From a checkpoint of a small image classifier.
Training: muon at rate 0.002, 16000 steps, batches of 128, held-out accuracy 93%.
Data: trained on retinal OCT scans (Kermany 2017), 49215 training examples, 41.6 epochs.
Rows from block 7 of a small image classifier, named by matrix and row number. Rows with one number within an expert belong to one neuron, the router's apart. Each number is 500 + 50 x the weight over its row's rms, rounded and kept within 0 to 999. All counts start at 0. Numbers have three digits each. After the name is the row's rms in percent of the matrix's.
After each expert's rows are labels from the 100 images, of 14976, where the router gives the expert most weight on average: "responds to" is what is common among them; "patch colour" is the nearest of a few named colours to the mean colour under the peak. Only what is clearly more common there than usual is listed. The data: retinal OCT scans (Kermany 2017). In brackets: how many of the 100, against the usual share in percent.
# router: slot weights (model.blocks.7.mlp.router.weight, 16x160, trained with AdamW), inputs 80-159
# up: expert up (model.blocks.7.mlp.up, 16x32x160), inputs 80-159
# down: expert down (model.blocks.7.mlp.down, 16x160x32, transposed), outputs 80-159

# expert 13
router.13 104:422533531488490574551525547546518457361529502581510524586502450464458558427510485527512438534410500539560485550512526494440571478458558516390528568549488484395476567456436485526583572440541572539466562540530392466553483563544409521434498495
up.0 071:447491569526574471575443493476470498412514514492548514519527501444578547557550539547498448528571502552557435482571519478479468497441452502533530508535605539530616480463382447461503519499520471532522500425516476504474436452495344587483495570
down.0 116:506522557514466528388436488441469570474587476435456406482470521560503547473544566454498513474500555429396473502467538422474538574432557495427527549574444513537485562489499524422514399568479550528571415557501459513510392539561438454432529458
up.1 097:550514466434551467536553480470545489485535509553349427480425410510497510504521477521545568476471600489536521473626456494515510555508514477558459475526492409528586468433476448538534447461493485413483584467508465469411609449525458505404425565
down.1 100:485481546537429452536444527525434421501515533462391511558531476623573524561516488479568487456465561524415429515475521518530517512508454448499436616461527485558448533454466370520521466473505475447546446448423484554500505377462594597396480496
up.2 093:535517503510467481498540496524452463468551446531491492596529509568495542539522539509578546513460552554457489544564484537470419519467464477489335501526421473428462518554422495466530583498467501534543508540467452467397554553525543452498525509
down.2 089:570471453456465560529595525566550457448482567512482515513603580543454516448534493455427539574466558435530423499585540555428511516539590490519535448479478553580520377494441485510518487482487555437412519681508407618654478485510503469512457455
up.3 095:607479485425446527407552474474524518568495523509520489512485500491465520429501452444438518512421492494463526481511503513482416392480575502509484483570508600490519560578392463433508445508456546487474539550459518475486613511477567368517493521
down.3 097:553522513498540463544519519531414503436478399507437617524495494528444529630546513546492563562555526567463555443495542509526520549570473484514400430446481422508442499547528556601489511448533580528482526498532587564512394541514472543547375475
up.4 135:440477366429612476472511428559477540538487488425498558524491492471382523548579492462490530437394486459475508524428477493546496587539479506507489499521518387507436574606569428595513485491427575524403482502463548577521492531540518499433461528
down.4 115:518460511467547497529448495419544457503544538501541525530432482419471511453512459470368576462574516507512513419498475563552439515548431429556502504432553506652552554383440491492545487430387570540504556541472512461502464476506570573530550527
up.5 097:577539471484509523573560482499594496506461541559489502444487466521388525496500430583495482569587446460578413472480490503469556483527525493514470461411412469487484553422498407440452527479450550469473528550576501490484505483543487610424502443
down.5 095:523510432580430471488525552468459475501454466444438486548451487513511485526529574480509472462483523558475458549511451571634489442472572549480392503424466499528480415573520594574553449432531395490479448420521516495482558462463530511517578564
up.6 090:520423516453481506462463480507426513506510551443416495536545464380500461534485511460531561553451476491505513552668580509482507617456533463487477532622603539515543529494416555439526522459538465512606445445494486533477483490555453401519509514
down.6 098:486410542483559569534468512523459570468568498501390433530532443534508457439534418495518553448541488526581508515485525400415559476513466491434588523516530493513465518415477574458554448470514417478482559497479511481483542480562513503541478509
up.7 096:485459468527488474449552498581538483568432461489561518499510517394436438571562612503526534511405528505506502516471469509564510508425527494504499573618564516436456526646529469542490482562444578461528481560433536514536508506476456436478483395
down.7 107:476376529506571551428459519481495492507526499455435492463492553460505527471496488578388526494490417476462532544503543522454448580513469492528558458485539599584544556378519527477425499535520485600453507503490488455469522484567586479531515502
up.8 104:473472442425453443502497422540367562446543542451529491429500461572539476441535436480600551550510522504484532519396549527526423587583558464493531458447535434474482472512567464522514498528427477448472488532539493498498457437433482508577454469
down.8 093:489485519467521493545500429521500500470419410458550478481529437485483572441513477494488481435453486603586441479519528566484509478545479519470481470548524459426514479419447517550518557484530520485507565550588508554577579442424565600443439561
up.9 068:532559498486620528629485589409539533526517519450625398559521467404560503527514533526471454443574511467484473554447464541504512554365400558424469521605569476477523535514410437480474439455429434487555470426404533485449498508565424501490490514
down.9 101:451546508492501435486463507373436515381619449433559508381501448479519496525465488529577600525538479562451558541515532539544449536428501532566530503525474487516533498539501534472469419524509530479535476467468494469469426516537455456471490525
responds to: finding: choroidal neovascularization (99 vs 29.4)
patch colour: grey (98 vs 24.9)

# expert 5
router.5 103:560477460474485511575530480536552436450485564514428495497546463535464603481526459455520447537452431537497470482607574493448560525538515561445442496577525434481497466471380461559484517387469538453531569504534447606497500517605467515457497523
up.0 087:498482559459517461483482473428448444550550498423611546462442518537581570521528492421511466446464547550531529410548465527487455521502488515535497504493381430470548592532549536551485473512531449454614495493482534541525530455534439517489424509
down.0 103:492508626506516517581525488480506474416498485435587463419538493601473489513464459509453468552536336566550473496437519673465418503458482537513518487499494511414518454499497503412525533544489517531440574534449581465505438532471523552542580490
up.1 113:427503543524518561532556402496473538423513484547504537476562510480406480467499533534359542551454410436496524531548502429492445539583568492454509478504625570474548458533568570437498501510497456503510560487521470446537510515449520496531458455
down.1 124:472496489490505506456564458487441476474515416482454400593501512476507483486539576505518527486552501518467547542534611437494527558578496468519534433527499553507462525571474523462440501535411524586517516508538463533616484423520546398524620510
up.2 122:506472504441452451498527478482460528440548487601537445467538445528449530387511417505481569538548481504572542462571462550584490545649534463553507485489516509519561515491446440498473524515492495516429559503465502522566501443580515541474364463
down.2 097:555514538480573394523428481498472510505393478498384480555605470503582438443464417507590560517479466526621491500626422548539559516543427557615491508429555459576457504482447503513482501478624555478523572533589495505486525484406492511500460458
up.3 081:532468455511566497475488531500550502551469517537500522631470464487493522455479490541511443499401454477517411633603496489461579499421452526537448440602503398477511495471507496350442508469523431468536518486539441545471582496646461548542537586
down.3 118:465550623467526464422424513457512499503578518515476378462476502496566502521542477477465445527443472467464351485618473430476506511444499542478531495527443469479517561530564380503474461582501457465571524475485497427409413546410513521402466539
up.4 117:503440472533606472562531536548507535437536529490458453488557504542461533482410451516422550469533454493503480492418471603458498551598534499427546499469556524459421488448459395578479551447491568611465455535518542499578438477493633626473453454
down.4 113:516520479472572482553412456493501488502501489553424446488559498509518459356414475472531600483529505520579518485495540578590522568559434468562490417463525537484549443455376485495483566496556500566456554521485482509502662473487573529411437476
up.5 080:425433473530531525567466510465557523476438413467465482452526550456465595573509533591474480480655467487479481538485436524551608514572489499454450494546437476484516390557548473532492510411546503514421528460510452466492510584546467518432443481
down.5 081:512473447554430556523428476390518390477486489567428484369492463517522450460469579378502499589451516512447457449423393491587454443517541527528533527507493545540521570555542536561512478454510463406512492541447541469509518529454435600543502518
up.6 069:482552545503516487453558564484524467480470448473442478556521472458542534464477516531356416572424451456496391634569542511395470463468486471652428421536545465537533497500418579453483442442512463451558499507474497493416561510516493445527542534
down.6 105:509462571492513521397536499529506504493570466460484453603492493477531499451529479518502504472424537489491452492556430441373459548429535556442525548555430525445502437519596416494455493569494575437542565562420523504402528470544514476395538534
up.7 099:579537407524515493485541526519442435484518510528490457606482454497410485467492456492653526439417541532537482586506562445508601589501456576462519526558451418450540550453569448562416490417475496464517536421532407462413551466579542486419423490
down.7 103:480601516505487509558445506434516445575535506528470458488471507489602472476512447631618478551522553542521486613602528440500561457491464498544486532416492470506549531485480509479489543503534395467515504495497515491440463474580495600434498540
up.8 093:512470448491558514515438506523503556526480553488489477544463492523496487499507485533477513391578484494505508430410438504583462463607459510557654395477504470522494456523572526542551509449449528534374551486481672476509497479405528525536464535
down.8 101:542600660508473487494476550339516427487472436503478481507529553514445532452487496460526474469552515520479465444551564529463510458438461513555551516560403528558477492489471560602567444462509518412639505479554457471588465473462487502523533526
up.9 087:528484409488443509594501430431418540521527511504461516451546444495459452406493473459527522589505453526473574488470519481461540530519522498427523590519477528521554561514541533490562545415428488457406528537502553445462415615516466448549490409
down.9 092:568473463539486488570503489457471464483538525462593535473454509497456519606452547500442463415534466448561579419514560518592493495511426515463459436503616531537562495488436620533500490422456512524515452466546511486586542462542518481511485541
responds to: finding: choroidal neovascularization (72 vs 29.4)
patch colour: grey (82 vs 24.9)

# expert 2
router.2 091:536470640451526502439517522481564493472571508454539422545481564366543489518491548491452501493484596524463415586623543454485529523407513455573532485601499554488559533477537533465485515581506545453549507544486471526480473450551532486478593603
up.0 083:464488452483464531476529506514571510535517602445566468527511513476545578502468588544451491457497519446462583461505494479444434485475578538473458471545478420510523494378469431484550472437464571447492500477465481528448536494592471410492593503
down.0 095:540511549477517526578536489495457592473522542511560498513488548486576430454483500423589637459565501512425475513460517444451411487571556506453511595465394536505416479636547492452520533524489365437514489493465487489417447484398441507478473450
up.1 104:572504513511346532523498475411408499588458521508496537457445405539538498557499470475499464558531435470513473416512595514495441468409492437581543495567513544523453407437477511457501497554562441508486461492524477530504456415469478472531534534
down.1 105:558429348510477459477515464589492518513546480334559548519461466445407498521492539474552437507554497539512516536346463538504525524470521588477493597478477527541452439559551539520501530404490444504429450454492535458460543536568405487594522540
up.2 095:496413472489506473434424446443519513492556480521479551464496507451421530538444426529427579525473577499590520608503561539418471552506574564556517521463416455519453544477553570523450550580514393451490474494495505496541506408506513541519573555
down.2 092:548500580513540514654483511505495485467319491450469441470537485524548516520411571518546481472535428603497522467486456520625425480495442501486419489492497523543506404527560568454472465540537594591524588514516589469480497433424498524483549517
up.3 112:558494539469428532585490505535527531594465554536550544559437532550498466537480489497476433519447480493401502475576634568416475540451526440496454538580499469445462465543498480550544506497500475456539508530531533495495502447483457425443583452
down.3 107:492537567527446461501543459483476484547587484493476435498434564435516541379536504510538476530432502523479547527396545442497441470509515489522568496598558630565454550527537507496467454503448406548483437478498528403510458484541518461556525514
up.4 065:553457543505435441503458460456340496602436461474450529495501490497486521557475437448547416534475492481481475484531549453499550575542526640481484551488452462506443455472565475435468492485525483539573509528629533512591483443444492599513514420
down.4 084:487626398441487511555527470448506470481520566463545543498479489423551495491540518515522453455503467547363543546488385509514472469470457442561470478514531542569473392614532545508506504460495562453441464491448465504461486595608407441501494469
up.5 103:507476557492509615365508441505467396442475426497450493563381504435497572501492503465346611520430558536471508438498464514476489482530505504470513553487400569550549465516570503445604545527586534468549518510523485523578439463470586441507451574
down.5 098:494470485443490518590441510458489503482548528444542480463493445476602456450463401419528510411591505559509504493475449555580472540460514469517559544412530492532464579493496536511433444489510434509413494461460508436522597516468542542531418444
up.6 122:492527453548510518575531499558537510497462453557451480559477430442408543573467521552502420490525482491540427516549492428452606527567559547483463532465470548478503489480469512433494519460561512503502555505518478538497496506638480511359493506
down.6 111:507455464561428510494517477557489468447472513572449528424445447521436529498383432506539506514448481405549438522496475500572446432526565577575476615427480549554542434484535557445492535571551592532504487545498474549521616436335487558497448499
up.7 130:454525624462530472527536510514481553519558561534632543539463554402461522458544490605573435495458562489478402507510548492500543488454557582495507401481481554422532500522484480533497492488484591564446474531496530449490385507596588490460479523
down.7 099:516499473547511479596443485488538498532457570465427526505595473563434470514508520456444603405413494522657571490442492502454473525505444478450556516518508495541452534367496517489482455416472404469550508490486544482496621496511487494499490457
up.8 082:448487480510463567529369531505516503495428579533499546521532456487563615400486540522533532509496535526592477537484521515501503368485623529484511604513445500526413523511485460495501513511501582444593478518437505537531476432504437497459475529
down.8 076:483510489487534557565514504417575536588564483449590385567537577536494462613492561390482478476440458536425519435433481498468485478496463564473460480508546526504555474504587450473511520518463444583506562538497523458531484567459548498478483459
up.9 054:530461427493501496515483490447442510539459472569417488485494560498487610507479492514553364417451516485558547481555478552533563450531485490474508432497627491464543466647491499466541550489516528343519500479611507654490571566497551473549489560
down.9 083:556453561509486530534464535404604465493497409495420504444482562536573465431488634470491580582556401506478458499424497491519591539375512486445464509433417455492535485473508574414522524488510610425541511532545465451503411533561528443461497415
responds to: finding: normal (86 vs 51.6)
patch colour: grey (90 vs 24.9)

# expert 1
router.1 100:499484509487535471532438525492570488427554523444431520457559471487552566506480603488432505497516437492472469455590486485523504504513481421505443505560540473582502452455396528574546483429427500464615534452557450494622507460507433599443607515
up.0 077:501474601539535456403541476464501501494472560436476432456536529560577458519505467516501521444552385544468439380361378459591458545536466487540558505484463532521482477558473615440557402405560470477522500507538491532518615478487484573520561459
down.0 103:518500555542497473552500473593504373543507535457521462534540563515539557549459603474581482482520477514501480510600504451546524498492507439497450468487515470521350501588488525591453496494490427455609488469541454469502475514451504444576415567
up.1 073:441530639453533570555532550493475513345590550515465503489437406506561549446502562535443446515425493535534429524607558439505495419430457498582601537483584546476464540476484500509478443500537517536515494537428509485485508506607428501490524554
down.1 099:556488562552539610429405541506534458493490556417653465484470518529633531521436530454537509539574467542497446498558442488461528479423507585366458598548418532510475507502531494438409438559470504451524504470425515514436509515453537548511542571
up.2 070:517456527529530512578503531448628434478473518483514502513505480485539524476556502421532400463490570569521511585508567454526586460499528488476571502458494488487574498400494452411501469534513514392543506492589423447481557407570531513542474496
down.2 091:495461549499463484468429506465391554530614482499555451393483506487492484457425565451503497523423477445492509522447550536423429586455477574533538491461444498448463465589591483516501554601484578507460517453443482453451500535452560463502524473
up.3 091:567450449488558584456406470395471515580509474560579469508560480524528535501454506424494554519489482529520552495475584498468551435530474567538431491522595523521537514563517506458493562522503557498483555515424555586526463550430465467506636551
down.3 092:538597522496456480493518531571557392507444480530481507488565510509482401551483548520578501480548517529444460507527475460486505460571493501512416514537522464551406507538487485485600441546519468614561557511596495520646527490478440487505505477
up.4 109:528534526563455559473506506415544518489556567480514460428431519553584485384449448417449539526488448513426621387434434575494383491543541506465566492508444520536472518390522525539484430468469466468478506487454615492469446492499547435585457465
down.4 092:594512503525495534548431492539554452532475540497451452532504582429500495455404421505539525462556493540479474502511458501508544438626424570532572418410585398545579464512473513480560498498500452479426550511529544545470535501463566631590575464
up.5 123:525432487507561496477458474498463444489542486472526492548458598485443529447514471426557414440455419463458617555418557493492522542512425607441533521552452438508515615503579486491510517499499498479470514449499500541465452568538549433634536524
down.5 094:512501509541497510445449513486509527450605458593496466491476506369490482446563417490507565458539554514515497574448503454648484465488549425548488513483528495582527587480514556469567474537479458483446435493395493455537498441433550459447482462
up.6 092:510544578539574462374482504556523510559491428547447506526474592433467495500567433551422517535512600528457468429568452609535508456457467460513485447548355400526477449561418508488505522555505545458455426582523427594540479524503437589460448531
down.6 102:513429382520504482463607479482438505559364567477527535438498502525534475563437555452502452508510458484525566436500520439494416408485463457544386475516605498470451518565396479487481475509489505437462488511473596486583571437477488462475534519
up.7 128:556575433502440519451496525512538414483541401479472519572483511526444469504453517580553562476452549577461529498538505480449501505549519442565556490503494550532508540503524579467523531549520389410547537525513520427509535478473491435453540442
down.7 100:429521604532484573470535509450481525440394535552556467383583560405584482474448482446528593560530575519457504399532429511470469530482524472517392478510437604525560439443478543497501421534570491522464399440505516554477485558544541584553441507
up.8 086:493477663526479543642559535448536478408534506528490501499472469480511527475474570502478619485556517481451502454438548653482475495455507503481441473491514511549478442459477568553482535445498464515557493529529538503527503475525560506482541426
down.8 106:568484436457432482513566441530486519527351572506408406441497475597427572491479438548554484514487501491478533453473495470445476578564542459470452475574573555438547403549492472544438522578481475494514564500569484505476511538496535557451427539
up.9 074:536530605508529514596463452451481460398499526550535437507392478493518511420544428490558492551588559502514588509520567505495533466491514516532584569479456488584548460490461455427522510527493424394454546503551445578442461510562520500503508525
down.9 110:508431445579494538450548446486497423527542536493516456372578520515495497575484485497515460603552413476556555557403569588528480475486570451477465356547530554433441523516527494509463468497408435631519489434560475436528466560467534476587554525
responds to: finding: drusen (27 vs 7.4)
patch colour: grey (84 vs 24.9)

# expert 4
router.4 104:516489419540521496430529517563534446468490443522466546467474444531424472533539546477417486603462603450573548476567498537482497523569568494530494488504475415524572491395452512584445513494472521439606497445535428548563530385489482540420424420
up.0 110:540526462457446457534496525456554481528446466517577483500563500501549507451449497451483487537516506533507529543500462496448534529504467425477399550539470507565598488532347490487558499476482537436493531496475512495446579552403464450495485448
down.0 095:592509461544543478544476506512511571463545467455470452508587493424499422476563496478465580538536480562506468452431542467526537525531385488491598547470453493557555513441482546530521449508501502606609550574549470512543492436447510511477480492
up.1 079:578515441462513503379492452528474475480521517488414543484577498585423551467518507533509504479533449454591393510689593548437519462474514526567452510494564505510532431518512546540444506558519489472540513468571481462514512476439440513535525540
down.1 094:503522448516557485550376542487539508568572459517555425483466481452525585509471528396527477441581533536489573465517527495546546491502491612517438495471542485491474474464455407558532520450448507490512467447496502446585442526529532482386554514
up.2 079:474446498474488502405552460534472535548501409539436479485578515427492466527491488507445522525554633490418525448509437436392508530535578517575488496511539476546485550489487508540556437509449593442573530448495481625484528387464541451445501400
down.2 098:597470478455429478487524607522597485505423536547505548575477514477397552515434595454391498430452469483523480390509418491550512486455486496470537498468530537493541461389475567540484442502476469488473473508581462493540472501509467497501439436
up.3 075:534529414571458436474447435523613503474428597509440493492427491543471532574539535538513563513506588486432450541512448448536493508475489486550494449531524513559574471511496445569468487480395514475511510495508452510543548413575485437406560543
down.3 096:547583557546479528474585535518494537510469601582462528575533586416475530577503556463396438506551539523413490474561500555430488328475551483531416463468452480565481542534494541477545427474521610393499343499492484519532518476488466490489520552
up.4 077:458479464422442523504499459456452607496595494523466499442524515475540542493532551461549563480550470528496553545510464380620418581469435481610510457411538552507580508367436501546539485506455514527515488466493507493406445431644499497443500455
down.4 085:500487455501552492470506627495512482450442604520402513547481483526547570515486507480469560523535560473495440532555435489416475483485579371524487610574455522505524520454497429414507445485490405504536437487440458513560556537502441589493505548
up.5 064:534544452467535514428450467519499363506530533477488498554457532484513571542501510487514585496433592418489594422483473472567532622570537458512529488523596449558489520510516491560470508455515545503587498399543461507480496466494497523443512451
down.5 095:458493431578498526455515504526580540507459439447454569542401501530377522563513593565456419495532526459467460501557485446423556506485529528411418495464455457506567419503425535589469466527457504520574467485594413515579465494595402551493424468
up.6 083:503494541568423514475456487525524497443512545467620492410445477529566371486551502538505411570465577479484538596468501454502556463516490480428449498522422450454618458479468547431546468484415445473499506565513454502477482518578413478595567478
down.6 100:498451445507495566445519463486465442491503527448382551456557467601564537549474488545496476510512446502470442467509501589503431533516454493571454454602498547494483489500518490520469551501514502536522469512405618520552465429468659566533533591
up.7 074:573543566505437474624510347551521490587428541560546514522540534543478438486387523488568420490534451462498603534433501411489577495573450456560505470478527574471535496468504530439500550561486524493481465543541469391515547462497446449517511467
down.7 080:512470435466480463443387511446426470531536516460490534551461488432485519497518484493452488551435501429485462448548510572516576523416437514500413610574536535493585460487464493498433606504523540515529479498488510585497464482421454556477504545
up.8 142:499543481494568643546498525488607565518434515535546505557459447444523494373454491521414512554503489498524464567455477433461558511449547476413535579486500485440580528410510495357521519491514522476396506523518534548451477578557403492548445469
down.8 128:509520540467502482585449486495437506473567483594488462481524397445543439433486422522490452563487524465576510563403453457528437454452476509547587561435518525484505541482527530479550533606513509637474441548471467419457548452468473563482442441
up.9 118:529526531519559588524515515571575517416464456590485452617576501562503536449479551491448425468482490558453545538543512480530547531429556502516548578498418484479450474482501451424549512459503623418505510515558481522495518479447481329441503435
down.9 108:436546467506525555661481510502446547533437535536524475455517439519514431466526456514593510502535494476522527512433458483583444481547524528462486575370605524506509530481474555422559496436609457515432537501492527515489556505459470597557458419
responds to: finding: diabetic macular edema (86 vs 11.7)
patch colour: grey (52 vs 24.9)

# expert 7
router.7 113:429422431470595467548517498516405496476509519451406518484500465493447508474590552468527526489470517544480545519454522442574557606546582466524419538459529460518475540521519437561550504469437556476455438510531453533575464441559545522406481451
up.0 102:574523488514521560515547494535625478496483422530509520496446511518452435607425595455411431584559500520510481563600554511459524478494574464510496542482432385452530485380362542483501514421494439470554584485623530492414536472554506501534577527
down.0 101:519537566465482518628447506439472428594579489464547523553477448469574497451521411535595446559484491546578481567485509449583472531415455568460616547444438451445519546457523543499554562423496550551480502504450496462351501621538431545524456492
up.1 073:469485462525504529366494501495500519477459576572460565530496466494518468490507440576482565470559560406486534504638440408524431459561617558593508488522489505538564584513527494482516430494512469447561496466589473457470533447505534513439457423
down.1 087:567493420515426594416546548563504393454353506470465555522438433498415557506497580505394455481534487507564445455593489648477466455535488436496388570535479434462510388438528521494486528593549498472497395478528411508536533445519487496543497527
up.2 104:548487485499464420425500505550351555504475435457403503480562582528480448568579533508603553464525495492513476454491470488533433588493482448582420492457463501530473497447580535537456462558551463456505436543490484449398485523416446502638483478
down.2 098:506486585482475524480393550445508531547533487591493430359375522572519457527578422539427517550523519536486525439418501502498497388537576480520456503418435473501516469474442545510590422437425472486515511560484473443539424456510487567472551556
up.3 127:477436559483472449471494473437516416500442510502519539505522533503472500477489484477553473473500565537441534476547369389475540451584481517428409454538482524484507521660536543539522465444493509466540562484512439523586465443614588510463460486
down.3 123:612636558445481509544482554527576454544428555458617458613534521471566516463535468455506497467548644533393498456573456457461553471474456539536486488509441425461500478585548436563485546427484526410550513471480488647467572487527455543427391497
up.4 066:500500520509508513475466547476516452554520496539451564482615540466509588601539521573458354594514542461450499539552478569429475512474547404465447510495475631466453477489540497507492598564500528574462474494583472450493555506486488517392525421
down.4 091:505523519536550427398532439501487500471476541518561437473516537510375504468496485476589462430533483413520509515441513481524431518526431475468466595548396480422491527588552443553478549515570445501448480533501492509557563553540501441499457514
up.5 092:497500584517421494640494532452499481591473552500483486461459455559587439486485482523599473440567490553570545482526524483496513483514496610459505474409521500488463464498546478484546516530527420473464570499513646533519478550599451402591510493
down.5 095:511475451478564478434475463574531479553416509492502579532567498450355471550445517438492481498531506496511539508479448449537556518505466502545528609542497555484450476473557502525362451535487505490525531515532435507531456469432555523423421514
up.6 117:609496507485537388440442472557454464501577571545501483534519441458436484487534463462512473594521554471448602365513488504552432440529542623529463478413507478493529462546510470550462522566434551515422524503480481522494483469488661573438454530
down.6 103:569500547404462508500502420507445468432511516488536429500485518544516519448403468436559501475505464545536493472463595622478516542499514540585583570512499557533454436545497625453450560491484427406507530387550532431539521450474534388581656564
up.7 107:479601489501610473561501489588507506481413649540552499490518490441508450463527424517465496558524457514549473559601479561530468455544594555510451548505463513509423450528476443526492509472519618491472428550510476523568493488509545543458503406
down.7 095:519471530532519513458480474483509484533446523471456481462482569590576464503493447495578489483457497522618460450480462557497478432494490448581527350476470500494386458541586511507346517449532425597561513548502565528507523505465575565577503496
up.8 079:470482569503491529477518455491507537504559475532479473464498435543504521501526494567403538494504555366558525448515555483493493637512420420541525449517637481487540480447475487431463540608497496535526491458405448452442602417590518462475559483
down.8 117:505453410580523539475632486547503503428485461487490554514478565531415484470525568572421500483494481499578519543480511518484513511452572569463562589586469567416541492364450549432488512423511519508427459547584488432547489558605492449498529462
up.9 095:451544525458621413484527490541438565516577597489536515525474480525439463513510417526441532481542465449506500528376477472597554475417508475571508429458469411523458472436564451592522471529453532551466452540545519546515502505531442539482451455
down.9 105:573446428486469501471426456512434474548464494505371503457458555566505546435441514446514549414424476521575513473563578531528423566511538460512476462531482551521422541419482542459476563431444518518451496509450530440479566462484504493548544468
responds to: finding: diabetic macular edema (48 vs 11.7)
patch colour: grey (86 vs 24.9)

# expert 3
router.3 099:544496506376528554612486563494546528464525578547487520522539469477562536428469439440460447496531466483435570434532502458486503524485528500542495528472451458558451480454445470516609546423488550464466560533579541634557508485531452505475509482
up.0 117:523462457558413412527557519542450450512535394558510506518419375542433520464520633505564482501398508511487510460509493508563530460511547501535506572554476465508403435485553532537522525456476534505485496480551345525456507524428406446526480482
down.0 105:529546520476537519567453470536602501456485550522518524556560510479580450528458400466533493531601490499539470544518487453536614436498428538519549411436540434493537472516504493497479466552534449475544535512536568494468546420442474492526422525
up.1 115:523449477434624486538533575544447501565470556506572434485462477480561550387495381565492517486494500444483531489389534576541434575570568507514543459488550562484428540513583406522384527472458586553386451518470525544525530480559605536478452405
down.1 107:529497498428473548431445474446501535461491532450429484465463520526521581394464406464552511443483565543573505486525505498452494437528415505499539430522535485494588531392423436517486457505530557486456577594432599442470576467517588486540513524
up.2 131:519563520484407518506524506510475518632440577484451496523528505548545380466437348543545483454446462503464532503544570462424466549553515507519514536509564480591416476511523540457503537484571484550443379505504595529448548513499520461573516466
down.2 111:531476506512591441574519471489459447508561538560472544602411552400395547485452547504435462466443638541531560478452398476514455429480570515535498532393492561500531475409415494512523504397426579512450500473532487506521580536581556492495500591
up.3 105:528457569481515519448540471499590467466449499451619564523550527453484445495569462506456504558481606511530439497467458492526590437514437548494475430465520502493583519604500586481553505543470572361512584590389525572576447536461425485598505492
down.3 114:440486522518528520436491456433471560472525420444559437454549568565510531475476467491450626538498433540528466495502447545507413532513501539512571368392418567482485507524538482464453541508522443610544534453470555447501371547455508499528553470
up.4 112:469560463456624571525480484558569482490454590498486551575472499541468598470470459463489455500486506501564412518539446430478494434461489544467504418484472384424466504472478414568423496474478578444523486581471548559473465586498488475531466471
down.4 091:523419563482451552474504490393419519539458387505418508506485496469542474514551502540486507477464631594538469494491479524487467460462527490522636513474464563538496525461606555504540476471511496497415531523493520564496478412476476539522441484
up.5 089:533499477545588470530471429534595480550458507542467621497485491545450496589466532553474512524469542506519505507627548545382562570481462548542448428432413480447504442496488572572497563489538584471566515584561582528533552443530458391487514510
down.5 106:496560565541436509425496478472528545491406493558474508473429525420477520440533518509453494537538548384477590512391408526543435389506615502476492482449510520536498470536514538457538523510534466493398481427563403517526465578507529647478443465
up.6 103:521510570455467523357605402550513488468419455408571532603500466611514473568437428402406526512499556492517434479567429486519536557516470500479510461479465483478525496560454519431508533530538535451546598517464549552494464537399539463551519521
down.6 098:507502502496496512521501476395505482497554431394516512542582450450507491481550611541392575473489489503542472541502465476533474574525426472515519526439534572514387539518559554541442539479437533560616510463498472433537527542430453497467512525
up.7 093:482474463556544415503511499564410537397489425495534476533524479426455504500500526490544448454414542458491462585565506501560597587514461548412557585543506528500504485568584439492486535437490490559414545476501374586513480497579587509505437500
down.7 100:537529434482470594505452535499603452546561546513567514494450488494599430439476436533506489544559508554548494511543484457458524503473389529475512609468495489453608437484509551504489470543511447518599516434448504472507456423477501474531498525
up.8 114:478472545488464479470546518540470521536486535523422522502496463465517494407564434439452483473416469431466565452484509482424495508526463555562542618522492415511548429524501549494583453487550480473508454595531516554452482443507434497494546489
down.8 108:568498443565489486587571510529493457510388518575533582526434530529485556590477502530540429498581510505509431465430477531615525432506515438567409429447551546556486491575558478528490516471485540446434527489521444581611557477453493518458438533
up.9 083:513500592491536604570509544524559495487527500404518549533477504530524469482492539477541482531421519485499443621514567564411487521406442444602538455475489431497502388391444466526499522501460419515418501535472537545472568410543440565441544541
down.9 098:497532487510466463474560479492461518433575400501636516491483578458508562527592560470466470537568524496412564459422458481484460471473441541480443565547435545481496512599537412508575464551413490409526467439481521517481418522483494459407549560
responds to: finding: choroidal neovascularization (89 vs 29.4)
patch colour: grey (89 vs 24.9)