python train.py --arch="swin" --activation="relu" --kv_group_size=2 --num_experts=16 --expert_mlp_ratio=0.25 --nesterov=true --grad_clip=3.0 --batch_size=128 --adamw_weight_decay_other_params=0
Rows from expert 2 of block 3, named by matrix and row number. Rows with one number belong to one neuron. Each number is 128 + 32 x the weight over its row's rms, rounded and kept within 0 to 255. All counts start at 0. Numbers have three digits each. After the name is the row's rms in percent of the matrix's.
# up: expert up (model.blocks.3.mlp.up, 16x16x80), inputs 0-79
# down: expert down (model.blocks.3.mlp.down, 16x80x16, transposed), outputs 0-79
up.11 048:148139132093126115149184149124061070109137136146133052110169133109171213164148172095119123177162126125088172100134068137135129159119101119124120117095148136121131143175101165148174135204146126145167160093111188065099129120107136185140124144
down.11 071:118142143163127085170049133141082167135147129123077159055143116157162137142105172126151161112161112093144102186121104115131096131128182115111123083065136108157139050126086089154160146175158184118113141184100155127089166106165124125080148145
up.12 075:109114119167116097126113108145091149077107153150179221164202129133124198185192082118157134091107151114061060129131090139134098089118146170103125145150149088158038142143130116145138113109131118141127138128074111128101108136128111161136110118
down.12 089:102123143118124114129128128115092124104103160085102097122125173158168097121072090095115143083167108185140118132060052166152130133097180145169114096067163182105195088063170119137137148150118118163127142130163130137103178128092074110158147089
up.13 111:099083149131158167139148090128155173206102122118071116132120117096092116131136158127190088169170126167118101078139113124135075111142173064121116132158126178075135082091167142138102156097122159082100160150108160100087122163180166132166079091
down.13 107:167153136134073108174111156147167117097129087146163098160121153116106098073140121185138109143078100146194153124103060170168114105200147123169126122115088203022151152119145110127125147096160138085132142161094123124129130101103108147112147144
up.14 170:060104129128169154097112061155057100113122138194147114083139127126157128194119091063147186145165130107114120130092080116131183145112160151129186085183111128179152134107115128070114133128114133119120154139175175164082124118127085153164122116
down.14 125:158139133123170099127171147125088109155114126130137160138077152143163098155122116093083116079159067103123158196115099098155139201086137113159095086148125081107127145133084142062136042171146135136145142099138078158148077110096074140171157138
up.15 037:137153138042132139069164105149108127108143097158182104170136128155124179127107139071116144147155151155155083115112161090186154130121097103207163125135183116096117157165118188097088090157089121107108099191126079170121138115104119097150093154
down.15 073:186147083115158125131121217133157125095122083145147152100152170112152133136153127143158167123125150119192181152127117096181080140058128080135135159171147120178137128133112140129103100075090152118087106185186082150152135113158128118052156108